config.toml
image_size = 96
horizontal_flip = true
translate = 0.12
encoder_avg_pool_shortcut = true
encoder_widths = [64, 96, 144]
fusion_encoder_bias = "qkv"
max_grad_norm = 1.0
max_steps = 7900
batch_size = 256
lr_schedule = "cosine"
final_lr_fraction = 0.01
Rows from block 3 of the fusion encoder, named by matrix and row number. Rows with one number belong to one attention dimension. Each number is 128 + 24 x the weight over the matrix's rms, rounded and kept within 0 to 255. All counts start at 0.
# v: attention value (fusion_encoder.blocks.3.attn.v.weight, 288x320), inputs 0-106
# proj: attention output (fusion_encoder.blocks.3.attn.proj.weight, 320x288, transposed), outputs 0-106
v.236 [ 99 144 114 141 132 167 108 129 132 109 165  93 137 138 150 134 114 131 153 114 156 149 144 144 139 151 120 151 164 115 105 145 143 121 145 132 136 122 146 141 125 128 151 141 143 132 127 127 103  83 111 136 135 150 126 131  88 183 166  96 103 115 127 122  91 142 147 139 109 145  99 105 111 125 138 139 134  94 134 115 147 132 116 110 122 144 150 158 113 130 175  68 112 122 125 173 122 109 145 126 119 175 143 137 113 168 119]
proj.236 [137 123 116 134 120 145 105 116  93 120 125 114 133 121 111 139  97 117  61 151 121 136 129 108 160 154 156 141 121 134 137 145 167 115 131 116 152 129 115 128  79 168 119 127 136 118 135 138 107 166 129 128  64 117 143  79 114 108 130 106 130 131 164 146 119 136 126 103 133 131 115 134 139 158 101 120  69 151 134 145 152 165 147 130 142 157  82 161 131 141 119 158 141 139 177 127 139 107 118 111 149 106 138 136 175  48 125]
v.237 [127 108 149 115 115 125 113 157 150 164 138 163 150 139  93 137 141 113 122 126 149 135 123 126 138 119 110 143 141 124 144 153 131 121 148 108  96 115 158 153 112 125 161 104 170 114 128  97 102 133 168 112  92 139 140 112 114 137 165 143  94 155 149 124 104 119  97 157 146 109 130 152  96 110  80 137 125 135 128 130 115 138  90 126 150 115 141 104 135 104 119 130 146 142 101 108 104 109 120 130 145 185 121 128  67 158 123]
proj.237 [105 133 120  80 115 123 113 119 119 124 132 124 119 131 175 104 155 100 134 160 110 102 115 146  85  97 122 117 110 152 101 133 122 160  90 158 116 130 148 162 179 147 118 111 140 116 108 127 149 141 150 129 109 125 105 124 139 111 136 120 125 136 151 125 140 150  94  95 157 159 171 130 131 124 149  90 125 141 100 109 148 145 113 112 159 166 147 143 110 108 131 163 104 169 123 118 126 138 110 144  92 151 131 128 164 107 156]
v.238 [126 102  80 142 169 143 121 148 100 167 147 133 143 131  88 136  81 129 132  76  99 113 123 137 130 141 134 134 159 188 152 135 104 113 175 118 131 193 102  83 141 121 104 109 122 114 100 186 101 148 133 104 165 120 153 131  99 170 117 141 169 115 147 122  97 156 140 114 128  94 113 117 128 117 138 162 141 142 110 124 116 136 130 120 135 179 110 143 107 141 135  94 168 105 132 152 130 114 129 102 171 128 136 105 117 147 159]
proj.238 [124 121 109 153 111 140 101 168 144  91 136 154 132 175 156 135 133 141 125 138 139 139 125 171 158 124 107 128 113 109 127 124 133 169 146 147 143 100 153 156 127  84 137 132 145  91 113 117 125 142 150 169 109 142 146 147 132 107 158  95  83 147 110 136 123 138 146  99 124 125 121 138 109 155 153 143 146  97 125 164 115 113 131 124 104 137 109 146 111 117 112  94 149 114 140  92 105 105 110 146 123 143  90 116 108  90  86]
v.239 [114 122 157 125 139 129 137 100 150 134 122 171 146 137 106 161 134  83 123 114 168 118 113 132 123 108 140 126 133 149 111 120 142  96 136  87 117 116 141 127 101  64 106 118 136 112 143 121  96 109 150 163 127 116 117  99 103 122 162 114 130 122 113  80 119  85 126 119 148 115 141 133 105 119 122 141 126 140 129 128 130 138 119 128 107 132 147 110 100 155 126 103 136 148 109 129 102 126 107 124 169 174  79 145 152 100 142]
proj.239 [124 115 144  60 113 128 117 153 140 114 119 136 125 107 112 131 139 126  45 130 124 104 130 185  95 115 115  84 104 154 142 136 125 165 103 168 136 127 118 137 114 160 140 125 147 144 121 150 132 147 162 102  88 133  94 138 125 113 144 180  98  86 167 137 126 113 110  84 128 116 167 152 118 105 101  92  78 165 137 111  91 147 105  92 143 121 163  81  94 117 112 124 127 164 130 166 108 129  96 127 101 137 133  97 101 126 141]
v.240 [114 124 125 108  94  99 104 105  81 102  92 133 184 164 136 128 138 159 125  93 154 134 174 162 182 151  86 141 194 129 177 175 128 138 164  91 194  99  68 118 139 156 153 204 157 101 185 149 106 135 124 162 178 128 139 138 141 147 105 142 119 121 110 178  98 115 166 164  73 146  76 118 154 134 140 145 108 123 144 126 116 169 173 103  91  75  94 157 136 102 122 128 141  77 131 142 123  60 127 133 130 128 115 129 141 110  58]
proj.240 [118 128  97 124 131  89  87 104  90 111 132 112  58 163  91 105 129 169 150  70 117 129 131 131 138 181 149 156 148 129 107  98 149 167 163 173 137 143 182 116  95  80 106 121 115 100 129 175 180 154  99 156 106 138 163 126 145 184 145  97  96 149  88 130 112 119  92 101 128 129 109 121 135 167 144  92 150  91 140 129 148 159 101 143 148 155 123 104 126 144 137 105 137 113 123 107  51  91 164 154 131 174 141 126 104 120 136]
v.241 [146  70  54  78  82  92 111  61  97 120 111 104 132 124 128 196 141 120 127  94 172 165 165 168 163 131 150 195 161 136 162 154 107 150 151 166 117 136 174  85 126 136 149 121 117  95 117 161 165 137 150 132 155 123 134 144 138 116 157 137 117 116 138 135 114  71 112 103 139  95 115  94 133 141 103 135 146 159 121 107 148 118 155 114 126 112 105 132 119  86 114 129 166 102 119 151 120  89 105 136 129 149 110 122 145 120 138]
proj.241 [136 121 114 105 105 124  88 111 129 130 115 147 134 119 144 137 137 125  83 167 129 123 115 146 122 113 136 119 132 118 159 153 134 120 158 125 149 126 113 142 157 140 145 136 130  60 134 125 136 124 144 126  99 136 137 102 126 123 137 143 160 182 111 133 114 132 148 105 126 190 138 162 129 115 156  90  96 104 159 127 117 157 108 126 147 150 157 137 136 149 126 149 142 143 152 124 119  85 130  99 131 132 128 111 146 109 115]
v.242 [ 65 102 127  89 165 133  82 207 150  88 168 148 181 128 135 145  99  81 122  94 146 106 164 106 112 118 130  88 158 103  68 144 152 120  82  94 125 118 118 144 115 135 126  68 154 100  98 167 120 139 102 179 163 105  97 109 178 163 167 124 118 107 143  35  88 126 131 174 149  86 123 150 121 145 130 164 145  59 117 110 139 124 195 109 128 140 138 121  51 174  98 126  88 115  97  90 112 106  92 106 103 134 117 160  96 100 114]
proj.242 [110 103 155 139 187 137 124 195 124  81 177 162  85 142 135 129 134 169 102 126 111 105 121 139 122 116  88  73 108 150 119  76 128 166 110 129  84 126 123 147 108 101 109  66 130  75  93  88 107 164 141  59 150 197  94 161  99 125  77 113 155 106 137 133 134 146 111  44 145  92 142 160  71 183 177 134 103 134 103 109 114 155 129 119 109 155 143 146 124 146 131 125 156 137 120  81 136 128 130 156 119 115 140  97 118 131 125]
v.243 [202 120 113 111  87  89 137 113  69 129  89  91 127 118 144 120 139 132  97 110 162 147 177 133 146 153 168 187 170 125 187 112 129 132 115 101 138 127 162 116 120 171 125 110 122 125 115 130 170 167 120 162 173 123 123 166 147 112  86 152 123  94 173 147 130  93 123 130 138 105 113 104 165 105 143 129 142 143 132 126  60 169 152 113 113  98  97 132  98 123 111 155 146 113 138 127 131 112 166  98 104 153 130 100 153 153 125]
proj.243 [144 131  92  95  82  79 108 109  88 138 104 127  95 143 122 107 108 155 117 160 148 177  81 131 151 132 125 115 129 158 146 138 110 132 134 144 168 149 126 135 127 136 126 135 134 130 137 129 137 146 102 153 177 139 139 113 130 167 170 148 113 170  85 124 130 139 136 131 146 190 106 132 157 137 139  87 101  89 175 142 125 166 132 118 168 153 121 130 136 110  99 144 134  98 148 132  73  78 170 149 136 103 159 115 101 130  97]
v.244 [107 146 120 106 192 154 136 192 129 146 141  96 190  89 133  78  79 116 180  92 128 122  97  75 115 116 116  60 111 116 122 132 157 125  98 118 115 150 164 202 118 148  90  95 179 131  88 115 141 127 117 147 133  85 153 103 116 185 146 146 143 101 115  42 157 190  92 161 212  89 111 167 161 170 154 117 107 149 126 157 107 119 154  95 143 194 143 135 114  72 164  98  52 166 108 120 169 159 103  71 100  78 145 175 137  96 140]
proj.244 [159 114 127 217 133 126 126 106  91  75  94 132 119 108 142 149 145 128 162 150 152 189 154 112 154 149 147 142 150 120 144 146 107 128 136  76 147 113 157  73 135 155 123 111 105 139 167  79 161  77  85 111 134 174 150 146 137 106 135 151 158  55 137 150 132 145 129 114 148 129 144 107 122 169 128 142 170 156  67 186 118 137 113 162 115  98 106 142 127 157 180 166 160 105 155 158 108  83 139 118 140 131 130  77 121 119 141]
v.245 [160  96  59 142  93 116 107 116 111 127 105 120  95 143 114 110 167 117 184 126 113 145 136 128 111 147 121 141 143 144 195 176 137 127 185 139 133 154 178 136 151  93 118 111  92 160 119  88 104 129 113 118 130 143 178 120 133 131 126 158 103 129 112 163 118 134 132 120 132 133 156 156 111 132  96  87 128 124 151 161 153  85 121 118 159 171 158 121 171 105 135 120 138 164 123 129 160 206 134 110 146 127 123 129 118 181 152]
proj.245 [135 132 122 106  77  91  84  71 111 116  86 110 142 132 161 133 141 145 157 150 144 183 122 156 157 181 142 160 180 133 184 133 166  88 157  94 119 116 132 122 136 129 123 164 150  93 177 143 144 132 120 147 139 103 165 171 131 160 139 107 136 120 141 141  75  86 138 143 120 170 114  86 189 122 103 130 130 112 139 128 109 147 145 162 152  96 127 152 149  90 136 160 139  84 127 172 162  72 127  93  95 113  96 107 168  90 110]
v.246 [ 99 124 138 113 127 121 134  70 101 130  99 152 153 131 126 117 117 152 126  95 133 105 122 145 178 146 151  95 138 141 133 132 170 117 104  89 154 160  76 143 116 146 124 176 161 106 136 116 122 103 126 135 137 102 154 106  86 106  93 138 119  99  89 173 118 142 123 137  99 154 118 102 162 147 149 128  91 144 112 122 125 138 102  96 116 140 104 127 116 166 132 104 124 123 141 111 131 139 140 111 135 123 114 122 160 128 124]
proj.246 [135 105 119 157 121 110 110 135 117 115 141 142 102 116  97 141 101 155 132 109 119 139 158 102 132 114 134 151 133 153 132 133 133 149 123 158 131 140 166  94 115 106  96 129  88 129 146 175 136 118 124 105 133 102 122 170 157 166 136 124 141 107 135 115 103 116 118 120 141 102  99  87 137 123 123 147 151 111 121 107 171 117  97 134 118 119 141 131 136 161 122 104 113 127 134 150  82 106 110 140 106 144 145  90 111 174 114]
v.247 [116 150 220 137 166 155 145 145 146 132 114 182 160 132 134 119 120 158 116  91 108  94 117 115 179 101 114  94 101 124  72  73 155 130  91  92 147 146  74 104  94 137  93 158 164  96 140 152 107 153 143 116 151 117 101 105 116 138 115 143 118 125  92 144 114 142 149 147  84 143 148 113 140 132 119  83 153 129 150  96 157 174 137 106 106 101 128 131 119 162  88  85 117 104 163 109 149  88 163 114 118 107 112 167 158 102 126]
proj.247 [124 110 174 134 172 152 159 180 145 102 151 134 118  97  97 109 110  96  94  83 118  78 133  59 101 137 114  69 114  65  65 105 101 155 117 149 103 145 100  92  99 118 134 106 129 168  71 159  99 151 124 123 131 181  97 108 117 127 115 141 134  57 143  73 131 150  75 126 151  78 155 107 123 146  94 161  99 109 101  83 157 128 129 118 126 130  87  87  56 144  90  95 113 156 154 131  49 174 133 170 129 136 147 131  54 156 170]
v.248 [100 125 146 113  97  91  92  86  81 117  86 126 134 157 120 173 107 139  99  84 177 139 195 173 209 142 147 135 138 125 142 125 126 161  85 113 167 140 105  96 155 189 154 216 168  45 131 196 170 135 138 140 173  73  72 175 111  98 146 137 143  98 104 158 113  83 175 161  84 130 110  89 186 112 153 173 138 140  79  43 122 154 161  92  71  73  44 175 100 115  71  97 150  62 154 135  84  30 162 153 105 131  99 101 181 149  95]
proj.248 [102 149 136  82 134 117  94 129 134 173 183 133  64 136 119 122 139 140  56 126 125  76 114 101 115 112 117 117 109 116  89  87 123 160 114 190 133 129 183 143 116  54 102 143 102 123  95 167 102 141 147 147 120 119 128  66 116 165 160 158 109 199 129  76 162 176 115 100 148 149 108 140 126 113 143 132 131  65 174  74 166 148 129  93 179 176 130  83  94 172  61 109 117 175 142 122  54 143 112 182  94 169 167 131  84 165 151]
v.249 [157 136 127 136 123 144 132 178 127 155 120 123  89 118 108 124 106 140 141 153 103 142 124 106 126 164 102 153 111 152 150 123 121 136 123 135 139  86 118 159 134 129 124 120 119 182 137  96 102 105 150 112  94 159 153 103 146 114 117 140 129 138 151 123 111 134 120 121  88 157 119 153  87 101  79 119 125  95 141 134 115 135 113 179 150 135 129 138 156  96 133 172  77 151 113 146 140 139 146  86 120 138 184 104 141 156 109]
proj.249 [137 151 113 128 122 110 129  88  87 144 105 113 118 149 154 120 116 142 194 123 155 128 170 122 151 123 152 135 145 151 168 138 152  87 159 121 133 146 136 151 127 168 146 122 150 151 128  98 158  83  87 166 158 141 188 149 105  98 125 131 118 129 130 151 103 103 157 122 148 145 142 106 157  98 132 125 154 116 138 182  97 108 151 121 155 123 127 149 159 106 138 132 156 131 170 141 159 134 179 107 107 118 126 155 164 161 108]
v.250 [ 91 108 126 144 147 108 133 161 128 128 143 143 152 150 139 137 107 152 128 114 117 112 144 123 129 125 152 105 134 117  88 115 123 156  92 118 146 152 113 152 151 161  67 142 181  92  75 163 166 160 112 140 161 119 103  98 132 111 134 194 139 132 147  98 156 177 154 131 147  92 109 147 174 135 160 124 135 104  86  88 154 188 133  85 121 110 114 160  77 134  98  96 117 150 162 103 133  94 152 140  84 103 118 127 110 132  92]
proj.250 [129  92 160 151 164 111 102 161 129  99 164 135  83  99  94 117 100 159  54 149 125 124 122 108 104 126 125 107 143 133 103 148  79 157 102 154 105 115 100 119 159 120 134  94 112 125 120 134  98 168 150  82  98 188 142 107 107 176  82 170 157  94 137 136 149 165 119 132 147 142 143 114 142 138 163 133 128 126 186 122 106 161  89 106 180 183 116 125  81 174 105 148 125 117 121 129 102 114 128 138 130  79 194 114 110 163 129]