{
  "encoder_arch": "preact_resnet",
  "dataset": "photos of plants and fungi (iNaturalist)",
  "image_size": 96,
  "rotation_deg": 5,
  "encoder_depths": [3, 6, 3],
  "fusion_encoder_layers": 8,
  "fusion_encoder_norm_position": "pre",
  "fusion_encoder_fused_qkv": false,
  "fusion_encoder_bias": "qkv",
  "beta1": 0.95,
  "eps": 1e-08,
  "precondition_frequency": 10
}
Rows from block 3 of the fusion encoder of a small model that answers yes/no questions on an image's attributes, named by matrix and row number. Rows with one number belong to one neuron. Each number is 500 + 40 x the weight over its row's rms, rounded and kept within 0 to 999. All counts start at 0. Numbers have three digits each.
Before each neuron's rows are labels from the 100 texts, of 14848, where the neuron reaches its largest size: "tokens" is the input token at the peak. Only what is clearly more common there than usual is listed. The data: photos of plants and fungi (iNaturalist). In brackets: how many of the 100, against the usual share in percent.
# gate: MLP gate (fusion_encoder.blocks.3.mlp.gate.weight, 960x320), inputs 214-319
# fc1: MLP up (fusion_encoder.blocks.3.mlp.fc1.weight, 960x320), inputs 214-319
# fc2: MLP down (fusion_encoder.blocks.3.mlp.fc2.weight, 320x960, transposed), outputs 214-319

tokens: "order Apiales" (24 vs 1.3); "order Proteales" (15 vs 0.3); "class Marchantiopsida" (9 vs 0.2); "order Laurales" (7 vs 0.3)
gate.440:487537504598436528455516540492501565572527512489451459526506488431474549479454496479497533540559538500594484526471435496454499408520449603540534480482534523490465436516564489458493540559469505429471513538512496474480551506556492525525520466425483471456480461467480515490545495459582573426488544493501517480563455506547
fc1.440:493445500506430475441468366512493464416512506511524442466523464559534494583574575465446487480490450525487511529463549471501518548579544438415529521520463543438527554558519435507548505454535458519474483482529561506463469399480473488474543541490497526481483489541533449477423443491489538532532449544512484471540518522477
fc2.440:509450517484522426561499533537535517529441497509471466515502425442521513561614501445434573514441442465478509520521452468454465476495513488502573465512454524478483455503443535409496503491548510475503422499531521474571447492507535534487512528530445568486485518501440524570526543499455458582338478461461443492544477444549

tokens: "order Apiales" (24 vs 1.3); "order Fagales" (20 vs 1.4); "order Sapindales" (17 vs 1.7); "order Laurales" (8 vs 0.3)
gate.511:472492485580528546501524511465503501496526538483485536575495440513517484443488435527514471524444505575483421517519529544492473513501428510513505504502465515466463477433482504478564548478466564486494531532516533491480479514516500502517557424534471538496446513507511476509471425567492475481554475551419446516445510417533
fc1.511:494576537503485505513542545517472470504458539500488509515487558500484459473482494497532567459495498441494556510554476562505460513559522499532502493504490465541505548457526548470397480453535523541523436526488451528446431479493590487492406585450517415493578461550529531503484537500480471447453475519558513470514472516450
fc2.511:493406482532509481543547553468540497510518468604459481475449421601546563532535482462503417463496546563479518489536492454445493447521435496500518448469490464543518491494555476530550466596487485549490559505469572487496449444572453509522555480533536521544512492503548521493520516529486505546526479581493454532520514563512

tokens: "class Polypodiopsida" (55 vs 2.1); "order Liliales" (18 vs 0.8); "order Pinales" (11 vs 1.4)
gate.364:477539534483530515558558559547506443489476524472488522443579529584506544526511523520553456553519556494521495537486468515486549506469566519455496417454494480504487488491496504465474582520542494484522417540502520578471480550573523407477445535527462506460510481501534581506460538426559554446551421508505561544511434528476
fc1.364:535462453485548504516423417415553549498523457508477434501478479452499490485495465495443493471450497494510514477544513532474475495562450489522505583520501555498513492461502509561458467498450505540503560497529553443478491419520509540521509535476546516558466515515481414461506512550493435503484594493443400438513536455559
fc2.364:437434435484471530463479442573519491531528454497478551500499556533468510530547534524543515441507518551455506505496522573506431522496503555504515490517518457486377483493485526504494450525523477524453484515496508512477532499588519298496487467467512509512543511513464483510538522444530462494567462539490500501544545506528

tokens: "class Polypodiopsida" (60 vs 2.1); "class Liliopsida" (24 vs 4.2)
gate.347:439522512508474475460527542482497508439575470531591455482532522515498548462532501573550510460496492545431486515539462474475481469517536481522432494509472501507478502587468501489575490512526520515462499524511458448449535520528516523491467550460435456537500489538475518428489498437468504456615505495511577472455553489517
fc1.347:543473499483547505477460473496538547505524499501449570409539474473471509537520521453472443534482467536564469459468513577469466538527519431434511463524505543537452496422578505509430477481548499449510540471554524512487560424557445499547550470525535550396501447483471493464500457509522515546528492585523498491519464457530
fc2.347:556507516475514530502525478540560512474501453519433504426461494499533416560485518454529512470455516496455492541448481439507511495574508520503482476531466516512454520523528540476577449504499566537511517487437481476562508459506456417531510461439537365479467496451507467497536511452503465489519518447528485481508460500517

tokens: "class Polypodiopsida" (88 vs 2.1); "class Pinopsida" (9 vs 1.4)
gate.75:529493423507515521403501507536482473564494486519490425454522543444449511484497560531538418441478489446573526463427542541473457451503582470541516557523635526527402442430484536473399493468522485500488522470521603509514506482526550462473498495543521498487513455423494509572519464493534468491511570498455445499444507525535
fc1.75:520496385527528504464486524451505552533491523552520406449487487506442538502466523470523543496435546405530532509489515506461425448575588471530528496515557573511424466456517539490447464475494490550517527491576603461443518465539479503508480501528532430513505564437468503496505476474536531525424557497488496442469478464532
fc2.75:536545557474488473552522411493523468472448465523476486480529508483497485459492524534497471498433500488502504511462501511592478495485489472481516510563519459464552474500528496461506472466506474470511514498512499478483466484536453718543512557516517458463463471458488487494502441586483520449485527472587441487426509494519

tokens: "order Ericales" (30 vs 2.5); "order Lycopodiales" (8 vs 0.2)
gate.80:506478508532461497459454526454482507528548482535430537559595508478501550542532475463427527529501484492537480522432467551497502450478532556488500477542404541552461508462496483484517523495543502474470452508449462566494556568526515473534491423478484485398532542530510521591426470514572562514512482503536510492505523497486
fc1.80:502489457464472488479481496481513545532435525507499478398425581513507469494482480540454463542482489615455509493461528526558522480506444449499514456475424484517551498521557446571497577498527519535564520503494552499550534521499590464469513447527527513546491527470458459499473476545523428499471481465510447481478460500476
fc2.80:452479557522555491505550468454469474550453504483512514430492543531506513575543531478517537525506443506493520457463487452510462499552503431563525478454478551431581548544455448482499522443464457528583484497453541514456465517478501537557573478508451457496495414474495474475539521518514499533501498510545581524487496487469

tokens: "order Rhytismatales" (41 vs 0.1); "order Santalales" (37 vs 0.2); "order Zygophyllales" (8 vs 0.1)
gate.149:505500499534450446464524468482502482573472486590507549549476440512543544422529500503543503542574554590523386468523515495479527570522559500517453533545541538554450471425476453515493491502515468465494555492433564449574512472492493555501480502522449464483511455518489498501408491505481519456503481485458509527509463488451
fc1.149:514546451499542546518463492558485503496514545414517476504530472596520464540467517511543533479485504492539521532481495446556542531493552522511519537498585516454433516597558523457471480477568545471447539518497480554461461500510567455483487505512498553527529412462611481543424556452528465522528490503487506545498469514509
fc2.149:479487488505489529448499527595446535491512586597561544557551481579474501494561506415508507487508531516548532554485509521416546483533492496531543446531548543610468513542525550464439509441512532555454483496557498484521440489538533350572483476486533438446487485487490504436498518456494505575496477474524533487508501469495

tokens: "class Polypodiopsida" (83 vs 2.1)
gate.520:516535465521566459454458499563468430498497443501506500464472525450625537501462524521463478500444581537518549451517464444545543516508486419522437499467602501528402414537504557532411497540464525487460507553576516452486437572531490423564443445430508512553530570449565572537441528505509585517511485485498445459482520432535
fc1.520:514502547540536473485498547492549500596512508553497555467515508558395450498533548504472529552519478536448491510518424486458528524450510566509559506514504507471485540474495487482513548491579495531581557515469553400417502604475456556479443544544478499452482500572422500518494514506504590503528436508562577466491518512499
fc2.520:470530451442530572490522512527499541451492483492514468524491509508451592425529529498513443452523529575509415466474464534454515508495459480499543519490520475521442498520411534486541479546490477498542468578439482539563541502491484423506533467432403480486587541535476511458570513441528458447529481484575491455536516473478

tokens: "order Ericales" (39 vs 2.5); "order Lamiales" (16 vs 3.4); "order Ranunculales" (9 vs 2); "order Brassicales" (8 vs 1.3)
gate.381:505550514510508504517408492475456492478462554436530533503569597468480503511507451425490471487525523478498467452494510468502442612486477440489533492482488637546579515505520443502571571472506514420445493552500506482506534483547474434479540480478506498505463481472466448474411507439455575420526525576464541466456559457544
fc1.381:475509543514503535529514446470544521469459531478539498543581571480517424516511502491446502561538488469555480404567476517472536488515492457533525469498494547485578481503495481468523497485510560503512459476474448469494548488487538451498493451539537504547443552466453541425512506480483455522508586516407537489435559431544
fc2.381:500496528495485536488519534468556525434562494425441488526502475519573512503503503526488513549536550375520564423571431503490520475514484444507504559525505486592516425400520472495510510557470580484493498481499464473478540524505422602443517522568521514506491505416465477546537486482495528547460558481491483446421537524496

tokens: "order Apiales" (20 vs 1.3); "order Saxifragales" (13 vs 0.6); "order Rosales" (12 vs 3.2); "order Oxalidales" (9 vs 0.4)
gate.651:494448474444463576540535514485463430462397485554448554529443513438489416526476547483516435526510486461503498522549516505451505539533505503471478489470526473484519472529485485563475534524460496506553505460436528510458470451543507496541567424538473508464527486504460514456478486495501555505457481427489493577496532488524
fc1.651:524495508465465542532533513417502531463485556502509580510566517457509480582468561525487529534427524465458522512492554490424439487437439528491529535524507454532437499591520509501471550484511468511445468480467515482540572505518455523575522505529558529530553475441494506501534478412559484452463505411501456501492521494479
fc2.651:480540468511413535558427501414512514544468470516451511455563532533559491497560547528506544519467479484515510521521461480431542529439549447557437518513490542572542524441505489435456509477577496457520458495563459442513501581506435589521506506481547528509473437464575519452459465504511479442462517559488469397553527532497

tokens: "order Ericales" (65 vs 2.5); "order Myrtales" (7 vs 0.5)
gate.453:569444478504515548518488504474547547511518525439538474484519463504491406512428473469501511495465490440405415489535532437490563469548507446552514429561461511473495433511452483494526521469467503398509532541431509476476525516498515507454467474518476517492515472406545491479455508529549446490514508491429566504468568517496
fc1.453:583410458493531569533481502522516546519549540454558472456498460533459404528414446454514485518489495413431409469541537463493504457555500427528526452527506481471530449530438455512517534478452495391492513509486501466482502527480500519476507453549496539488537477443504505442475504475519472486508509486399575513462546540499
fc2.453:516474581504500452500531505471512486577524496567539490455485468463527527534474470475490511513504507533459519525441578490535468510573480517499531496478476511415533479511494501493490497567544537404529535551472481552501516540337473520522557493535536480500510476578489495468428474433501533554494475489454446478546464468473

tokens: "order Apiales" (27 vs 1.3); "order Asterales" (12 vs 4.8); "order Zygophyllales" (9 vs 0.1); "order Fabales" (8 vs 2.9)
gate.308:578498483513474552485514505378496520500437505486519477550498514476592497428463476513487507529547475512432505516466516498473514430522451579578502473493463471535483431491446506457425558483535518502499494546475559527475526536494553454439433447548549487512521515499479447433569502568553501479509442491537550475471530536505
fc1.308:502519459597467502500554502527492418489512485481530501493451463493516526505517429621489501447517499470504470433434465490567500495566517574410525521527568483538541496446504488526521447477475457497477475552443502492490529430531533502465527494492524533512523498474463476509464387530541536428514483494557433489498614539506
fc2.308:513499550466504493482518555475493531533548549422492471510513479451424472493514520489478483469470477565514478585520454547574494471559518489435483565568523446474531540514513554460481567559486487472506502498520534458512516497556499478574462493431473454465411509472440481525460442552480563509464409492537422483502511490529

tokens: "order Ericales" (26 vs 2.5); "order Asterales" (18 vs 4.8); "order Caryophyllales" (12 vs 3.7); "order Rosales" (9 vs 3.2)
gate.262:527539464450528431398464500463426413442447454532484540492500559520494436465390496525534494479446578513555440501469457341473544531469531542403495541518530443494513518503522510512431526545475556530550472483529520479537547533479508477494451497597503535531490496502461459523433449519517513456536497457441480490578539527552
fc1.262:481505569519548546536517438477521544503556547495523476464435461452496514511605503548471520553519453561421522543512529651516493491516519501547468459465426557515583495518508478456546459490505494533446563472487511501473451470495497556503546509471533518492548545560424523467598571476496503509472506520480544488430478446458
fc2.262:526452492516481488525505572612487518490542521538499547557513557536501494471568519530546484476466457454468531461452498485592537460554536520538521528514530469483482502459504508485497532433473478588492483530512464550525550510741528510497518541502516472487474445450519469493519465546505511463522517543446505507503507467490

tokens: "order Rhytismatales" (35 vs 0.1); "class Bryopsida" (26 vs 0.2); "order Geraniales" (10 vs 0.4)
gate.649:522425508492458548563509441508490470501449554514516509545493550455492540471504480579495506497518557506443510467487493591470494477490573484482543520400464500493435494498521507484553521446455533494533461469445457556475509519518442449490571524444504486466525465505465523506515500433466563455520513516492385495500482453546
fc1.649:454525473497463485489532489459464474569480508441550504564452547455573483515461525575494467484484536458544482494514461403478539495546530511448480498560494512489471487467494487521526526489478447572469488510478640458522504511427498528503434534451480497520481542468447473501497464542364506467520526420584552499497544572479
fc2.649:518520536453482501480523451474485485538494517438524483472482473526541519508460486546502472568545405453555512566491478454536547510493610514446506446530534485419636478505474471484551467461506544473529495564551557442528513523537523666459481479461489526499441540505529519501557454535480545461478563501506512477486502485503

tokens: "class Polypodiopsida" (55 vs 2.1)
gate.736:480585581545579507518473477449520525498490527563517520572440554563513547429501447441542506518507544560484441401507408489536558503563498481469545498461517467482550442531554572440481545513535472492441467529510487547493505453591523462541408560492474531510484502451476551553453548462583502452434494504495547433585502435491
fc1.736:523514533519538494561532547481436505520487571499527603483466550488459534479442565557440507467519511444509556474502523473525571535523556496478500481467535470500508534531547498513426523482518602562572522539528493445537505516517513491500504490414484489512526527507465547455466515433524504450578541495435529553475506477488
fc2.736:552498497496536534534576611541536465469555476523520517519494480511506555536468534487462469470463449521514499581514508425488520431453501508433480507452537512534523520543562477534510570575495567503548543457500483540546490517574484415525577485530511540493533499515453496461491443499529487490506536482471581588455469483505

tokens: "order Ericales" (36 vs 2.5); "class Liliopsida" (28 vs 4.2); "order Malpighiales" (8 vs 1.4)
gate.513:534468530520520516480418401391496426495449504531519512484496487567481449458436521467506460519469509565468474490445510516445596491522461498496500560566454551470553479530504465506449456547539448422476495526471502408485511509558500439571457530481574513474461517510481468468486400503540510495526473468456471500512488503448
fc1.513:530603493532508539548493504512505530425565485599451507519558481495455529527512445513504483496532484501513475549528550508515515550529499549504555536426435474491482456454497498518470588639548459452481536544460498530476495561452574481506476466572500556435508463513468465532520562484547516461563498516517560457530466486481
fc2.513:470526460514462522526515545523495522479540477509436512492503504505530514532507460524509516451517471493492429498473511527525467522457409520525492512457501455584451494484546488538506535557503421529447502492481481504490481484579504364524544522507501518492484456475471471502491517480501506478563479529573469537474459561473

tokens: "order Ericales" (31 vs 2.5); "order Agaricales" (23 vs 0.4); "order Asparagales" (16 vs 2.2); "order Poales" (12 vs 1)
gate.219:473570533510614485529521435453426499481508496476505534408529427528499445480463505443478461498508514531439456530443489534505557474503578591518487518527464515509549530499475505509504491521464574481500440497424551471442536498616460420501484494484468527485467544484481441522510473460427415505503490519434491475531533540465
fc1.219:447431503502471539456572492458492452525503472447522460496486470505494522457553539541429510552528502558469479498507536522447419490476497451515430470446468527480483464439513503468503469486456592571503475434599525396579487496489488535533407504516498513473468431519443596476435489473463537578452521521540511545464610482470
fc2.219:530525520473490523496544452424518503522474503484547484471514476476517478504484485507472471541508533483514468477531518528483450533462517457516450494544483512417598486472506522512452475459464591429528495515542501471493477506428473671502451474499508484503494525520514578499469472478446521507456571479458510455490540451495